Weights of a small image classifier: norm batchnorm.
Rows from block 5, named by matrix and row number. Each number is 128 + 32 x the weight over the matrix's rms, rounded and kept within 0 to 255. All counts start at 0. Numbers have three digits each.
# convs0: reduce pointwise conv (model.blocks.5.convs.0.weight, 72x288x1x1), inputs 144-179
convs0.0:146163133187059071149191103134118077126181196087016188079097144095094157122115167134151111187152184116073078
convs0.1:135148150112134203132119147135135090089154110169104141086119092078120127100166095115180116130147163131130175
convs0.2:085159142132125123109077121102144084136110084109152111109165069128179121171140121101101101115131093179147123
convs0.3:155141106124084072086129149104133171139138131145053065101168130104085134145132126109073126134151127075081104
convs0.4:109093128095183208144100183070130155155118115139160126104143124155153134079128092134149120103095142155163123
convs0.5:110116140121166128085191092151094143164135125149066227128093142100160086082160116117220088157120201107060117
convs0.6:087149222222156085109094148130135146089117130147149137101177131115115152138194139097125108131156120153148170
convs0.7:071111136057115146190119111110168154108080105151110162125114166057112134128156117145140120115129080209139175
convs0.8:134118150181159135134229114129146108115170076101078119108135174161130117068140135108188100106139116115115087
convs0.9:115131092026162127135136140072178132156081136126139147124140107053153124121110144126122162170081094073149083
convs0.10:166105077111124086108119159150135165211139138113106193101095101131107124104118155095078140156109047111090096
convs0.11:200085110177096081123066138135110163122216140114171124188124047169142178131178107109066120137125071070181117
convs0.12:176069135141133135095091077150103083147080146135114123121115138145200113081135105118082143104130099104101127
convs0.13:125163195137153144140125165149066148134104160120172132148085217142180130097106137118131174083147099077203118
convs0.14:127126152142136088153178091165083123095135160097105114123190082115149163158088140125093139139187115123079072
convs0.15:150118154169174171105048116118138144137090090127150100126211090126136083131124116128149129133079144144131160
convs0.16:091153125122078116173140091070133064055122156179159167124077095098107112149127103114150132156103088163124178
convs0.17:135109110128115129117057117159187110157107086130108114125092109048177129129107190109171125086151116134136164
convs0.18:134075126110130066077094101133134115077169095156161156177146177114105135117150130135049105167128117136114138
convs0.19:129129129128130128129133129126128131128130129126130129130128130132130128129131127129129125126129129127127128
convs0.20:061152122123180107162157105085143126089110142142065153131108146135097169099163125116141152155153113102097147
convs0.21:073162057140123057160109147121148135069196128111059156085086113124061154138124116109116099163117137166092193
convs0.22:214134108135086108149112083153123110140129130134083154062110130081152144091086134130108125152158146087106111
convs0.23:139081143135132123136181152151108132078095112098092060077099179174081135122092105114169108095148123149163072
convs0.24:100163134150169152107199111116091100166167130093082239086099114088121106158135097126122113172150153106082134
convs0.25:157212111096107134127100185109074150154162130128235140137074094144164121145089120125142112141078154100175138
convs0.26:093095117153169126141102078137089097107147120131061111079059118132101138119081122124176126134164163138115177
convs0.27:077145117176050161127139160120058158111159165108158123147132105244141109139170135140108145123108087165117137
convs0.28:105095111094147169141174136084127156119053154088154154142164122185141111176169121120102122120197127182113200
convs0.29:100151105084098066147161146146163197126104128116121188095165187087114095152118159075176140155157155139106127
convs0.30:094143115123121128133119175137149137152104166148119073059120108160102138146100121077097159088167109135204109
convs0.31:161097171097151141135182091052144157172140100145076145069113130148082103048176130129213073115089128184106172
convs0.32:101101173153162148131138130115124139129099083175110120149189110184167108132171148128128128108173101167144166
convs0.33:115114113133078112129110159130102085100060104101109097099141100116112096127059121131110129128120127114119104
convs0.34:088117119112176159135122063061149138140088121169080171132093117126123133072157137117148111139120180184140197
convs0.35:130159155126062082099091129179134095119164056217090083140138037161143137137127131150092123079089123080128145
convs0.36:139134171167034113111088133153054172132065162154100141092169113184142117150129146098115144146181151160099164
convs0.37:137162182139078118107169128140137138050145182098139139167135127092189161150220099133085170114102116087162096
convs0.38:107111146082255144098110083073137082170086065136069165111160089091148113082091150133157101159108143152049131
convs0.39:136157150152059100121119115136106140097132126134112132081122089039119105132097116127158142151180119109129124
convs0.40:167129166174138139131185106123112075179161154106114150121094122135137140117141147135155138141091166103141131
convs0.41:135135125122128134122140115134127132130128127120122136128134139132122124116124127117131113118129117128116137
convs0.42:097154113128222108118216135097071074089050166105120096109096171169135138121139125162163161113126149118139132
convs0.43:123124111153096125066118078117113108132203168135091089181123130157112158161208073134053130137115062188121167
convs0.44:157100078112147164090113120106119110130135142141170169138165089159152132128094120111137145177129126157076178
convs0.45:143126139188150079111210160125089131101168117097116213105134197177113133110172156096108131206125111122114113
convs0.46:174166111123060119113132117058090130127111116186180142155096156141147148112156153137123138125090120202145220
convs0.47:094119119145089169127165148145123125124069180132109170034129128106128098084041139126166181114172154130158108
convs0.48:112141144196120134129170099128110146113186115141150129203174142150104075146193145126140122125120109129104098
convs0.49:129094106053089099118107112081201127186062131127078122112139125061094179112172124144073085123126105122142095
convs0.50:127163139155098133107089132116104147099143132128196124144092207092152158118135143099169114138093213147181157
convs0.51:110089144164089121162150173196088142132168137097077140098108187195120097118134114138181136109118084064137089
convs0.52:129115172137131087187255126099111087106135148094105112120083185150103102169111140147137168082121095109167112
convs0.53:125115139083170144074142108148126127172160152140064195090119091131132123127082136127090118154149115125108120
convs0.54:190099154178139152099141092161049088168137147120110156104126133130175134126075114130101139135170163041130077
convs0.55:049125068102116150161122104068108115101060150114129141173074116138068125115173117130077146136087186197150177
convs0.56:207139126179131146132119102166084143106143128145118159111206107104144143146123123108114117161128111091106159
convs0.57:059158075079226108146109111128155124130104130167120167140138122080079113112103142103095122171122139128121169
convs0.58:144172141109137107136236114109117119122154152096137194125147189135148135153114087116110129164104148101081083
convs0.59:110102108095073177082078130126083109104124095175153095111082070109153124119051154166152148112173140133141170
convs0.60:144117113129140141134145123127119143140115145127145145145144144123121138135124122112122130112140109119137147
convs0.61:060143155119137110104099160143138133060113107146111136111148093115079169165206166141067127163121082146113163
convs0.62:150129104101190130136110156142111159149150120144129155102077075106121110168093172125188119103100127134143122
convs0.63:108161108116091105145126126133205153123088150102111153086135139044087147080136164113092157142122123109140070
convs0.64:099150129188111131120125115123159159115132096123125087158148174134099156117199103127134131102095137157115099
convs0.65:121121100074134105139145074207116083158135198117116147121113160111159158119162124117087125154065129079148089
convs0.66:126131123127139122132141141142118142129121147117140140123135123134118126135130133128128130136121114129138127
convs0.67:172117142088147120108168120192073135140065127138137195144165195160157103072121162109140139150114121101109133
convs0.68:115075146155161149127142100087162123136117111157108176114132169046098111088121131174205121168116202163101150
convs0.69:152117138161144101145198091148145115145151083154081123148123195126141173068194115106167081112123135119097143
convs0.70:076154085112168125116122163101136134131043148141132109110119152116133106075032119096112156103151157133176133
convs0.71:195114100103084144142163106160108126161136146109175193134121185067140143080136145143151147163027107064125080