A small image classifier, trained from scratch: 3.73M parameters.
Rows from block 6 of a small image classifier, named by matrix and row number. Rows with one number belong to one channel. Each number is 50 + 10 x the weight over its row's rms, rounded and kept within 0 to 99. All counts start at 0.
After each channel's rows are labels from the 100 images, of 14848, where the channel reaches its highest value: "patch colour" is the nearest of a few named colours to the mean colour under the peak. Only what is clearly more common there than usual is listed. The data: photos of plants, animals and fungi (iNaturalist).
# convs1: 3x3 conv, stride 2 (model.blocks.6.convs.1.weight, 104x104x3x3, each kernel summed), inputs 0-51
# convs2: expand pointwise conv (model.blocks.6.convs.2.weight, 432x104x1x1, transposed), outputs 0-53

convs1.18:55 55 28 55 55 44 44 50 33 38 61 50 48 70 45 40 46 60 58 58 38 50 38 48 47 66 60 37 37 74 60 64 54 52 65 49 58 29 52 56 53 37 46 49 41 46 50 53 52 48 46 41
convs2.18:38 53 52 47 27 58 31 52 42 61 32 42 63 39 61 44 50 55 57 44 41 60 59 68 55 58 59 53 47 59 57 42 54 55 58 41 33 61 50 49 42 49 39 50 43 62 56 39 40 35 57 49 43 47
patch colour: white

convs1.2:59 43 66 43 55 44 56 56 53 58 61 47 46 48 72 52 59 40 40 64 61 54 42 39 53 66 46 50 52 49 58 58 56 47 43 37 51 64 45 56 22 44 54 40 59 42 73 44 52 26 35 52
convs2.2:51 62 60 42 38 60 39 49 51 55 56 47 36 51 54 51 30 50 64 63 50 55 47 57 44 46 67 68 50 55 53 38 58 57 64 57 44 29 51 36 51 66 48 59 43 58 52 58 54 50 58 67 51 42
patch colour: black

convs1.93:52 49 56 48 59 40 36 52 42 48 43 51 34 28 42 77 51 28 39 58 48 48 59 50 56 44 56 43 52 65 50 50 51 56 56 43 62 50 53 46 41 50 51 46 47 45 44 47 22 52 50 50
convs2.93:36 53 52 32 50 41 29 50 60 29 59 52 60 42 58 37 57 59 43 36 68 55 60 40 38 56 51 36 47 32 54 60 66 50 37 53 48 57 44 40 43 47 31 50 60 39 51 32 51 42 61 34 35 54
patch colour: white

convs1.60:54 38 57 57 63 40 58 47 54 39 68 41 51 33 46 42 48 57 54 56 45 57 55 70 45 43 66 52 44 60 37 46 43 66 56 41 36 28 53 67 57 54 50 34 37 58 48 44 46 52 47 19
convs2.60:43 61 51 57 48 44 53 40 51 48 33 58 62 37 53 43 42 34 38 42 59 65 40 60 45 48 24 63 36 40 42 56 68 58 51 60 58 64 44 48 35 41 66 60 43 37 59 52 39 38 35 52 33 51
patch colour: black

convs1.38:54 59 60 44 50 57 67 49 48 42 50 60 59 56 69 49 45 55 58 46 52 42 44 70 46 51 58 47 43 49 27 44 42 57 65 63 44 35 54 40 42 71 47 42 51 28 53 51 57 55 47 54
convs2.38:44 72 56 53 72 54 53 65 68 42 37 39 60 28 53 51 44 49 37 67 45 44 47 43 47 45 43 29 51 55 62 60 42 40 40 34 74 70 60 43 34 72 39 53 47 44 48 51 52 43 39 54 39 43
patch colour: black

convs1.3:71 29 57 56 61 53 31 46 57 67 48 59 41 49 23 46 47 43 43 57 43 53 57 66 56 45 37 51 39 38 55 45 61 35 41 48 51 47 59 49 32 61 47 38 51 54 57 52 73 54 52 51
convs2.3:46 71 44 51 57 43 36 65 49 46 47 73 38 45 61 47 57 30 47 63 54 53 52 55 41 48 36 57 64 21 30 51 45 41 78 35 42 34 44 38 66 55 56 66 71 31 52 57 50 59 59 51 47 46
patch colour: black

convs1.8:55 52 55 39 60 45 52 49 66 74 57 33 50 52 51 45 46 39 33 35 58 44 54 59 27 40 57 60 51 43 46 45 27 62 68 39 50 48 41 59 56 50 58 53 50 48 63 54 41 55 36 54
convs2.8:42 50 48 52 49 57 61 48 40 48 39 47 53 42 47 36 47 36 46 56 35 36 33 43 38 39 49 47 58 34 49 32 48 62 50 49 50 56 35 55 41 49 41 63 50 33 42 53 44 49 51 36 44 42
patch colour: black

convs1.77:49 47 46 44 51 47 53 57 49 26 52 51 55 36 46 62 61 45 52 65 59 41 54 54 56 58 56 30 55 44 63 91 39 59 51 58 35 57 44 56 32 42 55 63 62 48 52 38 38 42 48 43
convs2.77:51 55 45 61 50 47 52 56 42 45 59 55 54 72 28 41 50 76 55 33 40 55 36 72 37 54 54 61 45 60 51 48 40 54 72 65 39 38 58 61 62 48 55 38 49 51 54 62 43 50 45 70 47 54
patch colour: white

convs1.42:51 53 42 40 38 49 48 54 52 50 50 61 43 69 48 45 72 43 36 35 48 55 52 65 50 43 49 50 40 46 56 48 46 68 62 65 51 59 43 35 58 49 51 50 51 52 47 75 54 48 41 51
convs2.42:61 46 44 66 54 46 45 58 56 59 47 49 47 50 37 55 53 38 87 57 55 58 52 51 49 57 46 45 64 74 58 61 44 50 55 26 53 43 51 50 51 43 50 56 56 46 50 43 59 53 35 66 78 51
patch colour: black

convs1.37:60 50 49 37 50 49 21 50 26 68 55 52 48 54 18 29 47 25 49 51 52 40 56 55 55 60 48 47 59 55 58 47 64 51 63 48 51 39 52 51 59 50 27 61 57 46 52 45 43 53 53 48
convs2.37:49 50 38 23 45 31 53 65 51 67 44 45 40 51 58 62 46 69 48 53 43 53 49 50 58 56 46 53 53 49 29 59 49 30 58 43 51 45 56 47 58 45 59 32 33 59 57 44 77 46 37 51 57 60
patch colour: white

convs1.88:57 57 49 52 54 52 39 54 41 27 52 52 64 50 29 52 41 52 54 47 44 56 66 57 51 44 44 36 46 51 44 56 51 45 57 62 63 34 49 30 44 52 50 36 40 43 33 59 50 65 38 43
convs2.88:58 61 39 52 46 29 49 66 63 48 49 58 56 73 44 56 40 39 50 47 48 53 31 67 67 56 61 57 59 46 37 47 39 47 42 41 56 53 49 33 50 78 54 39 47 47 34 44 39 46 56 49 53 30
patch colour: black

convs1.53:35 36 61 43 49 36 46 48 71 35 43 50 53 30 46 42 54 57 37 69 41 48 63 38 64 44 32 56 30 41 50 50 53 55 45 53 34 59 42 49 42 40 61 46 53 42 58 39 28 56 42 35
convs2.53:41 51 53 49 54 64 41 47 41 42 52 60 47 55 58 34 44 65 54 51 50 50 48 65 55 50 47 51 40 33 45 64 56 46 44 44 44 45 40 47 57 53 35 48 39 59 56 44 40 33 67 26 48 49
patch colour: black

convs1.78:57 53 27 46 56 49 60 49 54 42 48 39 52 26 50 47 46 53 35 58 47 47 43 50 50 42 36 36 47 58 51 37 55 33 41 35 47 59 50 45 43 43 85 66 50 49 50 61 48 74 46 47
convs2.78:50 59 63 44 53 49 36 61 29 30 76 50 44 53 58 48 67 45 56 24 60 47 45 31 42 51 47 44 43 37 56 48 66 63 53 30 41 44 42 45 60 46 48 59 66 50 41 53 37 50 73 46 46 57
patch colour: black

convs1.82:34 60 51 48 52 50 38 51 19 63 49 52 44 69 42 39 45 51 63 43 49 56 34 61 53 47 65 51 43 53 62 57 50 54 46 45 40 66 49 39 58 53 32 66 62 48 61 58 45 52 54 62
convs2.82:65 47 51 45 47 47 56 47 63 57 44 52 54 43 32 66 55 43 73 56 46 54 61 46 45 49 52 51 42 63 40 36 43 66 47 49 59 55 64 52 52 53 48 54 44 50 48 61 44 59 38 50 80 41
patch colour: white

convs1.11:54 54 50 37 66 33 50 59 61 57 49 62 50 65 36 42 46 51 39 32 54 50 57 76 56 48 32 54 54 47 53 40 45 44 48 34 56 57 50 28 38 54 49 51 53 37 58 42 57 57 47 41
convs2.11:69 55 52 48 54 43 59 59 36 64 54 59 45 60 47 57 60 38 31 76 52 39 37 50 29 41 48 40 39 47 41 37 26 52 49 45 60 37 42 52 50 56 40 41 46 54 39 40 53 66 54 61 49 48
patch colour: black