Weights of a small image classifier: 64-pixel images, trained on photos of plants, animals and fungi (iNaturalist).
Rows from block 6 of a small image classifier, named by matrix and row number. Rows with one number belong to one channel. Each number is 50 + 12 x the weight over its row's rms, rounded and kept within 0 to 99. All counts start at 0.
After each channel's rows are labels from the 100 images, of 14848, where the channel reaches its highest value: "top examples" is what is common among them. Only what is clearly more common there than usual is listed. The data: photos of plants, animals and fungi (iNaturalist).
# convs1: 3x3 conv, stride 2 (model.blocks.6.convs.1.weight, 104x104x3x3, each kernel summed), inputs 0-51
# convs2: expand pointwise conv (model.blocks.6.convs.2.weight, 432x104x1x1, transposed), outputs 0-53

convs1.23:59 48 54 56 51 46 58 53 40 47 47 49 65 62 59 38 61 53 42 34 46 46 42 41 62 55 43 44 56 43 52 39 46 53 47 43 34 19 50 73 61 67 14 54 29 42 48 25 64 45 75 39
convs2.23:67 40 43 41 59 58 43 56 40 63 30 28 42 50 63 54 57 58 46 58 41 63 35 54 64 34 53 46 62 59 47 54 37 19 53 30 51 39 32 41 33 46 76 51 60 52 73 45 94 59 40 67 43 96
top examples: class Aves; order Charadriiformes; family: Scolopacidae

convs1.27:47 56 65 68 37 62 41 57 48 52 26 35 64 53 57 52 68 26 67 23 51 54 48 62 51 54 40 47 58 54 54 66 34 31 30 45 59 48 51 19 50 53 60 45 54 62 48 54 51 56 62 49
convs2.27:72 60 49 45 42 52 56 43 34 55 62 55 48 36 60 55 47 53 22 44 47 41 65 62 57 45 89 42 50 41 47 35 54 54 36 65 42 57 54 44 56 65 49 27 40 59 31 45 64 50 47 53 22 77
top examples: class Aves; order Charadriiformes

convs1.68:31 52 49 48 58 29 56 51 27 62 37 48 33 50 47 59 64 52 41 47 31 60 50 63 72 35 70 53 57 54 66 46 63 39 28 28 44 38 41 63 51 53 70 48 48 40 39 67 34 59 61 31
convs2.68:42 63 49 61 39 50 42 54 63 51 57 55 55 56 32 64 97 39 33 48 63 52 65 38 38 56 48 53 66 48 29 42 68 64 63 64 34 51 55 46 52 71 68 64 54 56 35 46 33 37 44 54 34 27
top examples: class Aves; phylum Chordata; order Passeriformes

convs1.61:39 49 50 48 23 32 45 53 59 74 42 43 50 49 42 27 52 47 59 54 38 46 51 41 64 48 45 46 67 42 42 46 69 43 51 27 72 31 55 55 63 29 48 40 44 41 67 38 57 48 60 27
convs2.61:47 56 53 50 29 56 56 51 49 56 57 59 40 45 45 40 53 60 53 46 59 33 54 56 54 37 58 91 46 41 46 43 68 47 61 24 37 59 50 29 55 45 48 61 54 48 46 56 45 49 53 29 42 55
top examples: class Aves; phylum Chordata; order Passeriformes

convs1.79:44 54 39 58 48 43 56 35 58 51 55 46 61 66 56 45 31 56 66 68 47 40 56 49 23 56 47 56 34 43 52 47 36 63 52 93 50 43 55 60 46 36 38 38 58 47 34 54 50 43 31 58
convs2.79:39 43 32 57 64 49 58 73 71 64 33 38 65 66 47 42 41 50 48 45 26 42 61 39 66 52 38 63 37 38 47 40 47 48 55 49 60 81 57 64 38 52 47 53 40 53 68 32 50 36 37 25 39 46
top examples: phylum Arthropoda; class Insecta; order Lepidoptera

convs1.67:65 53 39 46 25 36 35 46 62 49 51 60 49 40 25 39 18 69 50 42 64 39 53 33 46 66 32 61 47 39 12 48 64 68 69 38 54 40 64 41 50 51 46 39 63 44 46 60 74 52 57 39
convs2.67:42 59 23 48 53 61 79 51 36 57 49 54 32 52 59 30 39 42 51 39 46 37 54 54 59 39 49 53 36 43 52 48 55 46 20 28 46 39 50 52 45 42 53 61 52 48 48 50 32 49 38 45 40 46
top examples: phylum Arthropoda; class Insecta; order Lepidoptera

convs1.28:53 72 48 38 45 43 56 51 52 31 56 67 32 26 60 49 44 51 46 48 46 52 53 40 46 38 45 67 53 48 33 41 29 44 66 60 45 53 62 46 38 45 43 82 36 57 33 36 50 69 53 61
convs2.28:46 50 62 50 51 57 63 35 53 43 45 42 46 50 45 42 56 55 37 36 49 38 66 47 47 36 66 46 52 52 59 32 54 39 54 48 53 42 60 50 50 58 42 39 39 50 52 30 48 45 31 47 33 48
top examples: phylum Arthropoda; class Insecta; order Lepidoptera

convs1.89:72 40 52 44 52 54 46 48 51 41 38 32 60 44 38 48 46 44 55 61 66 54 47 55 46 45 52 83 48 47 70 62 36 55 58 44 41 38 34 70 54 48 47 54 50 49 50 57 47 44 50 41
convs2.89:34 46 50 55 53 51 71 62 42 32 50 50 55 49 51 43 42 44 62 40 53 61 39 56 36 69 38 60 61 43 42 48 41 51 71 57 52 55 41 36 52 65 41 52 54 36 69 64 47 49 35 56 57 38
top examples: phylum Arthropoda; class Insecta

convs1.59:23 38 55 51 33 39 52 55 44 61 73 41 51 61 49 48 43 46 70 64 24 55 41 55 37 40 57 62 56 56 58 46 67 52 43 30 28 49 66 36 43 45 48 33 62 74 58 54 57 27 45 40
convs2.59:47 44 16 46 55 52 77 43 78 57 35 73 58 52 52 31 42 50 37 50 60 44 53 46 28 49 37 57 50 39 58 53 62 64 34 61 52 59 67 55 53 52 55 51 49 57 52 47 49 65 37 51 60 43
top examples: phylum Arthropoda; class Insecta; order Coleoptera; family: Coccinellidae

convs1.81:24 51 35 48 39 41 67 65 53 29 53 38 57 41 61 38 70 59 73 69 58 33 45 51 55 54 59 51 62 36 34 56 45 67 33 73 25 53 47 46 39 48 50 50 67 54 61 39 39 60 61 34
convs2.81:40 47 40 48 69 38 67 57 73 33 70 59 65 47 44 45 47 50 75 22 39 53 57 65 85 72 45 54 50 38 58 50 51 53 52 45 38 58 60 61 66 72 68 44 42 60 68 47 52 66 29 62 52 46
top examples: phylum Arthropoda; class Insecta; order Lepidoptera

convs1.54:45 35 49 39 38 27 34 39 64 40 68 39 49 33 46 63 40 66 45 64 47 58 24 46 47 45 57 75 51 37 50 34 39 63 38 63 46 55 45 49 54 51 63 39 52 72 64 50 58 69 53 45
convs2.54:54 45 55 51 55 32 47 35 44 38 62 45 46 66 58 39 55 30 65 50 53 59 34 30 58 51 35 43 53 52 38 41 67 50 48 39 58 48 50 44 33 51 58 47 31 44 59 38 37 51 60 55 58 42
top examples: order Anseriformes; family: Anatidae

convs1.49:59 50 59 45 50 23 32 49 45 55 44 35 41 39 54 62 55 53 58 50 33 62 36 49 56 59 50 56 64 70 46 56 49 56 40 35 25 43 27 62 46 40 58 48 54 43 45 62 47 67 46 25
convs2.49:34 53 52 49 39 51 63 45 44 52 50 51 61 44 69 54 93 20 45 54 32 65 57 44 43 32 47 57 44 45 46 63 50 75 48 54 50 54 47 27 48 51 55 52 46 31 52 33 38 53 40 32 40 59
top examples: class Aves; phylum Chordata; order Passeriformes