Weights of a small image classifier: widths [192, 288, 432, 640], 34.8 epochs.
Rows from block 6 of a small image classifier, named by matrix and row number. Rows with one number belong to one channel. Each number is 128 + 24 x the weight over its row's rms, rounded and kept within 0 to 255. All counts start at 0. Numbers have three digits each.
After each channel's rows are labels from the 100 images, of 14848, where the channel reaches its highest value: "responds to" is what is common among them. Only what is clearly more common there than usual is listed. The data: photos of plants, animals and fungi (iNaturalist). In brackets: how many of the 100.
# convs1: 3x3 conv, stride 2 (model.blocks.6.convs.1.weight, 104x104x3x3, each kernel summed), inputs 52-103
# convs2: expand pointwise conv (model.blocks.6.convs.2.weight, 432x104x1x1, transposed), outputs 54-107

convs1.99:105148145149113097131087116080130151155152085133127153079141154112134148137155139150093103111135174129090157176096143112177148152139083117115161144143156122
convs2.99:141102104096190171092145134133135119083128115108141124106105131103121135102098108125122141117122116114132145121142126187151151129121143117144104131147107121145129
responds to: phylum Tracheophyta (25); kingdom Plantae (25)

convs1.100:138130133136152120159101102111139137160140192095093111129098125128138114193118145118108157135121120142129121152158147109146119134127142099130171112154135210
convs2.100:158139121127143133136114150133103130132104116108142113117163110084142141083112159152132092090084101158136129141121175107124108106184153078146147133137173120126142
responds to: order Charadriiformes (25)

convs1.91:168082109156103109146135147196113144100183126148111126113113061109117124116083104128138124168162132123090093112103091097114121129128126108148118151154134179
convs2.91:114105194137091103175125108111132118101118142149125110111099149133127129130162106084122107095121090131109100119112117121153075141123127103116177136116100128110111
responds to: class Insecta (66); phylum Arthropoda (66)

convs1.40:140104142136155142132124093133088138143131152118115111157105119189112105158114154068139097077124124181128087119150130118102154147138122163114106138083136160
convs2.40:116121195136109142123149145125161114134113156100121106129140140126115149122117117119166123148144125112102075126122160073082139094116145101117130110152143122101107
responds to: phylum Arthropoda (74); class Insecta (71); order Coleoptera (38); family: Coccinellidae (33)

convs1.68:121108157142098132155086165111107144116140117136120111162113139133115107115125103116106124100103105117099101106159190114094143115133161137118154156142122077
convs2.68:130156111124125147077125104171153127109134191134173127155132163158103110159141154147137134127197177132159127129163090115128136152101100125107108129107142116142096
responds to: class Aves (99); phylum Chordata (99); order Passeriformes (63)

convs1.36:138123113100119152131133153126121149107129118087145092102087156111119141113141082107133129144112081117131134096162130115130128196155149125091150128108128157
convs2.36:146132147091131169129217147141119144146102130151109087166098147093148121140168146111151118158196154073127173161101105126113137135130144151079131137159118134148111
responds to: order Anseriformes (26); family: Anatidae (26)

convs1.39:142152147127122146193083143121113145136123100123133141124128164145133118174148117128113114103108100129125135128115113137142151123099119200101117164144185129
convs2.39:122106111123162149060118097128146101099165138114135123138119105089139120146116127146138147111138144129167110152122138164142125100120149156130159139120130097129145
responds to: phylum Chordata (93); class Aves (89); order Passeriformes (55)

convs1.27:079136145113130159129105106103161134116080157122107133136121140112136148114107107103093113118116126106144119119148168123136124123161125121135143090077045098
convs2.27:149092137124090137117146133153123149144106101125097143129117123142142150141146148097122094128124125118123134137123141111124114148130103180145138082127154127159135
responds to: class Aves (83); order Charadriiformes (55)

convs1.54:149094136148128108103166096109097094088111102123134101106117145093138097139161099082158124133106156145123086135151119140141176154102145144113113159127152094
convs2.54:128112140111117092118164146095143119172125150147129134148109150115113144139109138097081145149122165096123129105127086083132142120083167103079085098119133107112151
responds to: order Anseriformes (27); family: Anatidae (27)

convs1.12:079156132127125156155068117148128130150133172128124123101166111107146144123112151108117115143133120128085171151147109102183103138141082128103124121128130134
convs2.12:142160132128144139152088148121103151095113149096097139102130116128143135110132178118130100118109135098093167114167193174127111115191122126162142099114114138110137
responds to: order Lepidoptera (39)

convs1.78:150161161144122144134130151113104152125138116127141103171146080109096131087145157092154124101116117089108108116140146148153151090111081137124105115132126105
convs2.78:146153076163127113135118098204149155114124122131139142091180146093108141116109111153148124168118151084138141139162093128117187124188118130163142155113161133095127
responds to: class Aves (86)

convs1.95:101139146126099128133060110148125137135128115134138155114125151140131128200123127128085146100150120113086144127112133124142093099156098119145135128133127187
convs2.95:133092134088122071135119138113122120087133123101133106126126128087174117130125131160141138108127132099132101121140131148136135099111112123131156128139131134181149
responds to: class Insecta (74); phylum Arthropoda (74); order Lepidoptera (69); family: Lycaenidae (49)

convs1.58:134134149154137155131163078100135123142117127094131118127110134139117104128180139099153131076093180129121067151117162117147151162158118177149141168096133123
convs2.58:118134127138131156108142122122187116138146122108134112122135117148078121100106127090139147168145147155113099104125139139080162126120147150116113079178124108130183
responds to: order Anseriformes (31); family: Anatidae (31)

convs1.13:149116118126148114114178085096095141106126086113088102094139146136148097146120109135110147111144151125113106078086137145121113174108146102109113144128134110
convs2.13:115101153117116115126134158133159115148139137123132183130115114146124083141140122092090134157138126162155172106123109116159080172124125112127121076127125087106114
responds to: order Coleoptera (35); family: Coccinellidae (30)

convs1.23:107131151136142133163146108130144093066127161118123128099150153089148096190104113125111157111127155121112120108104086141143125115108150124130104132136172151
convs2.23:138174116144133141130077141092110157126141158109114152130094111163174114104168129126124153121127099131148129145114134138161095157126146159155123115100102153098138
responds to: class Aves (87); order Charadriiformes (49); family: Scolopacidae (27)

convs1.17:125147129117110140165089141113109131140154130134128139148140135125172125109095074120123118119111114133109198144159103130149137152117125155106124156129149163
convs2.17:112153156131134161120137142116121147095134102144103163092118129105151160131129146086137101129163114105118138090120118143136112138127128115133111145130132120108104
responds to: phylum Chordata (98); class Aves (96); order Anseriformes (26); family: Anatidae (26)

convs1.82:146126098170077107091123150086143127152136131114138148119098097143138118127148125123091123115162122152121160104155161102129138112102167151162112178110105099
convs2.82:129096144110155124090137092146139111136154124152129082149082197135138120124076122125148088074136141141136112109157103089120133144120094125089099131135129123133155
responds to: order Charadriiformes (32); family: Laridae (26)

convs1.51:151133109047145136128126131092117127205106095156139150105135171129098110109122135131114138112083089124142148115157123146148150135163115171105125119142132129
convs2.51:114158104123130116082127140151161085125141110150135155107157115119140135119103132117131154151122123131164134130115129151145141133142181142146122136110216131143128
responds to: class Aves (84)

convs1.60:135117088133147138122177158149098119095134095145143088123112110150126088096134092154143132161131122114133129084099125118119095135107113156120100123123138082
convs2.60:136152131135133087147125103078105116125147165131142140098118113145126114139159099144116085169110104115098118097134102146119095158141108122096152107099092169116114
responds to: order Coleoptera (25)

convs1.28:090111133142117122130109119172160099132135145134116144114101121093122164110086173088137116192103136109160120138158072159121136118156106108112134105120113167
convs2.28:136121122109106060187119112178148149142127132099099093118145157124104115116177127116133157122104147116075117119123122114110141117116123112151121116155089167144125
responds to: phylum Arthropoda (70); class Insecta (68); order Lepidoptera (32)

convs1.74:136134132121107163123122117119103074112119124109092138145140148114133130145111095098064152117085108108096119113137102120133109115165142097132140118111127143
convs2.74:092084112138103123097129141110134104101132124144169131130118108103116108107127139106155125090170142097108124138144098104137128105137123147126142147095143161156112
responds to: order Lepidoptera (35)

convs1.73:136101156127169098110133106139140080105117139139078117146128105145132108146126137104126171135086133134124127139109115158113117151125154133126195145119144160
convs2.73:096145159139087107125134117085113109151109138132140088106135109093121121124101110117113120135143093153109102143131155071109104104112133131098122134146115158091142
responds to: order Coleoptera (28)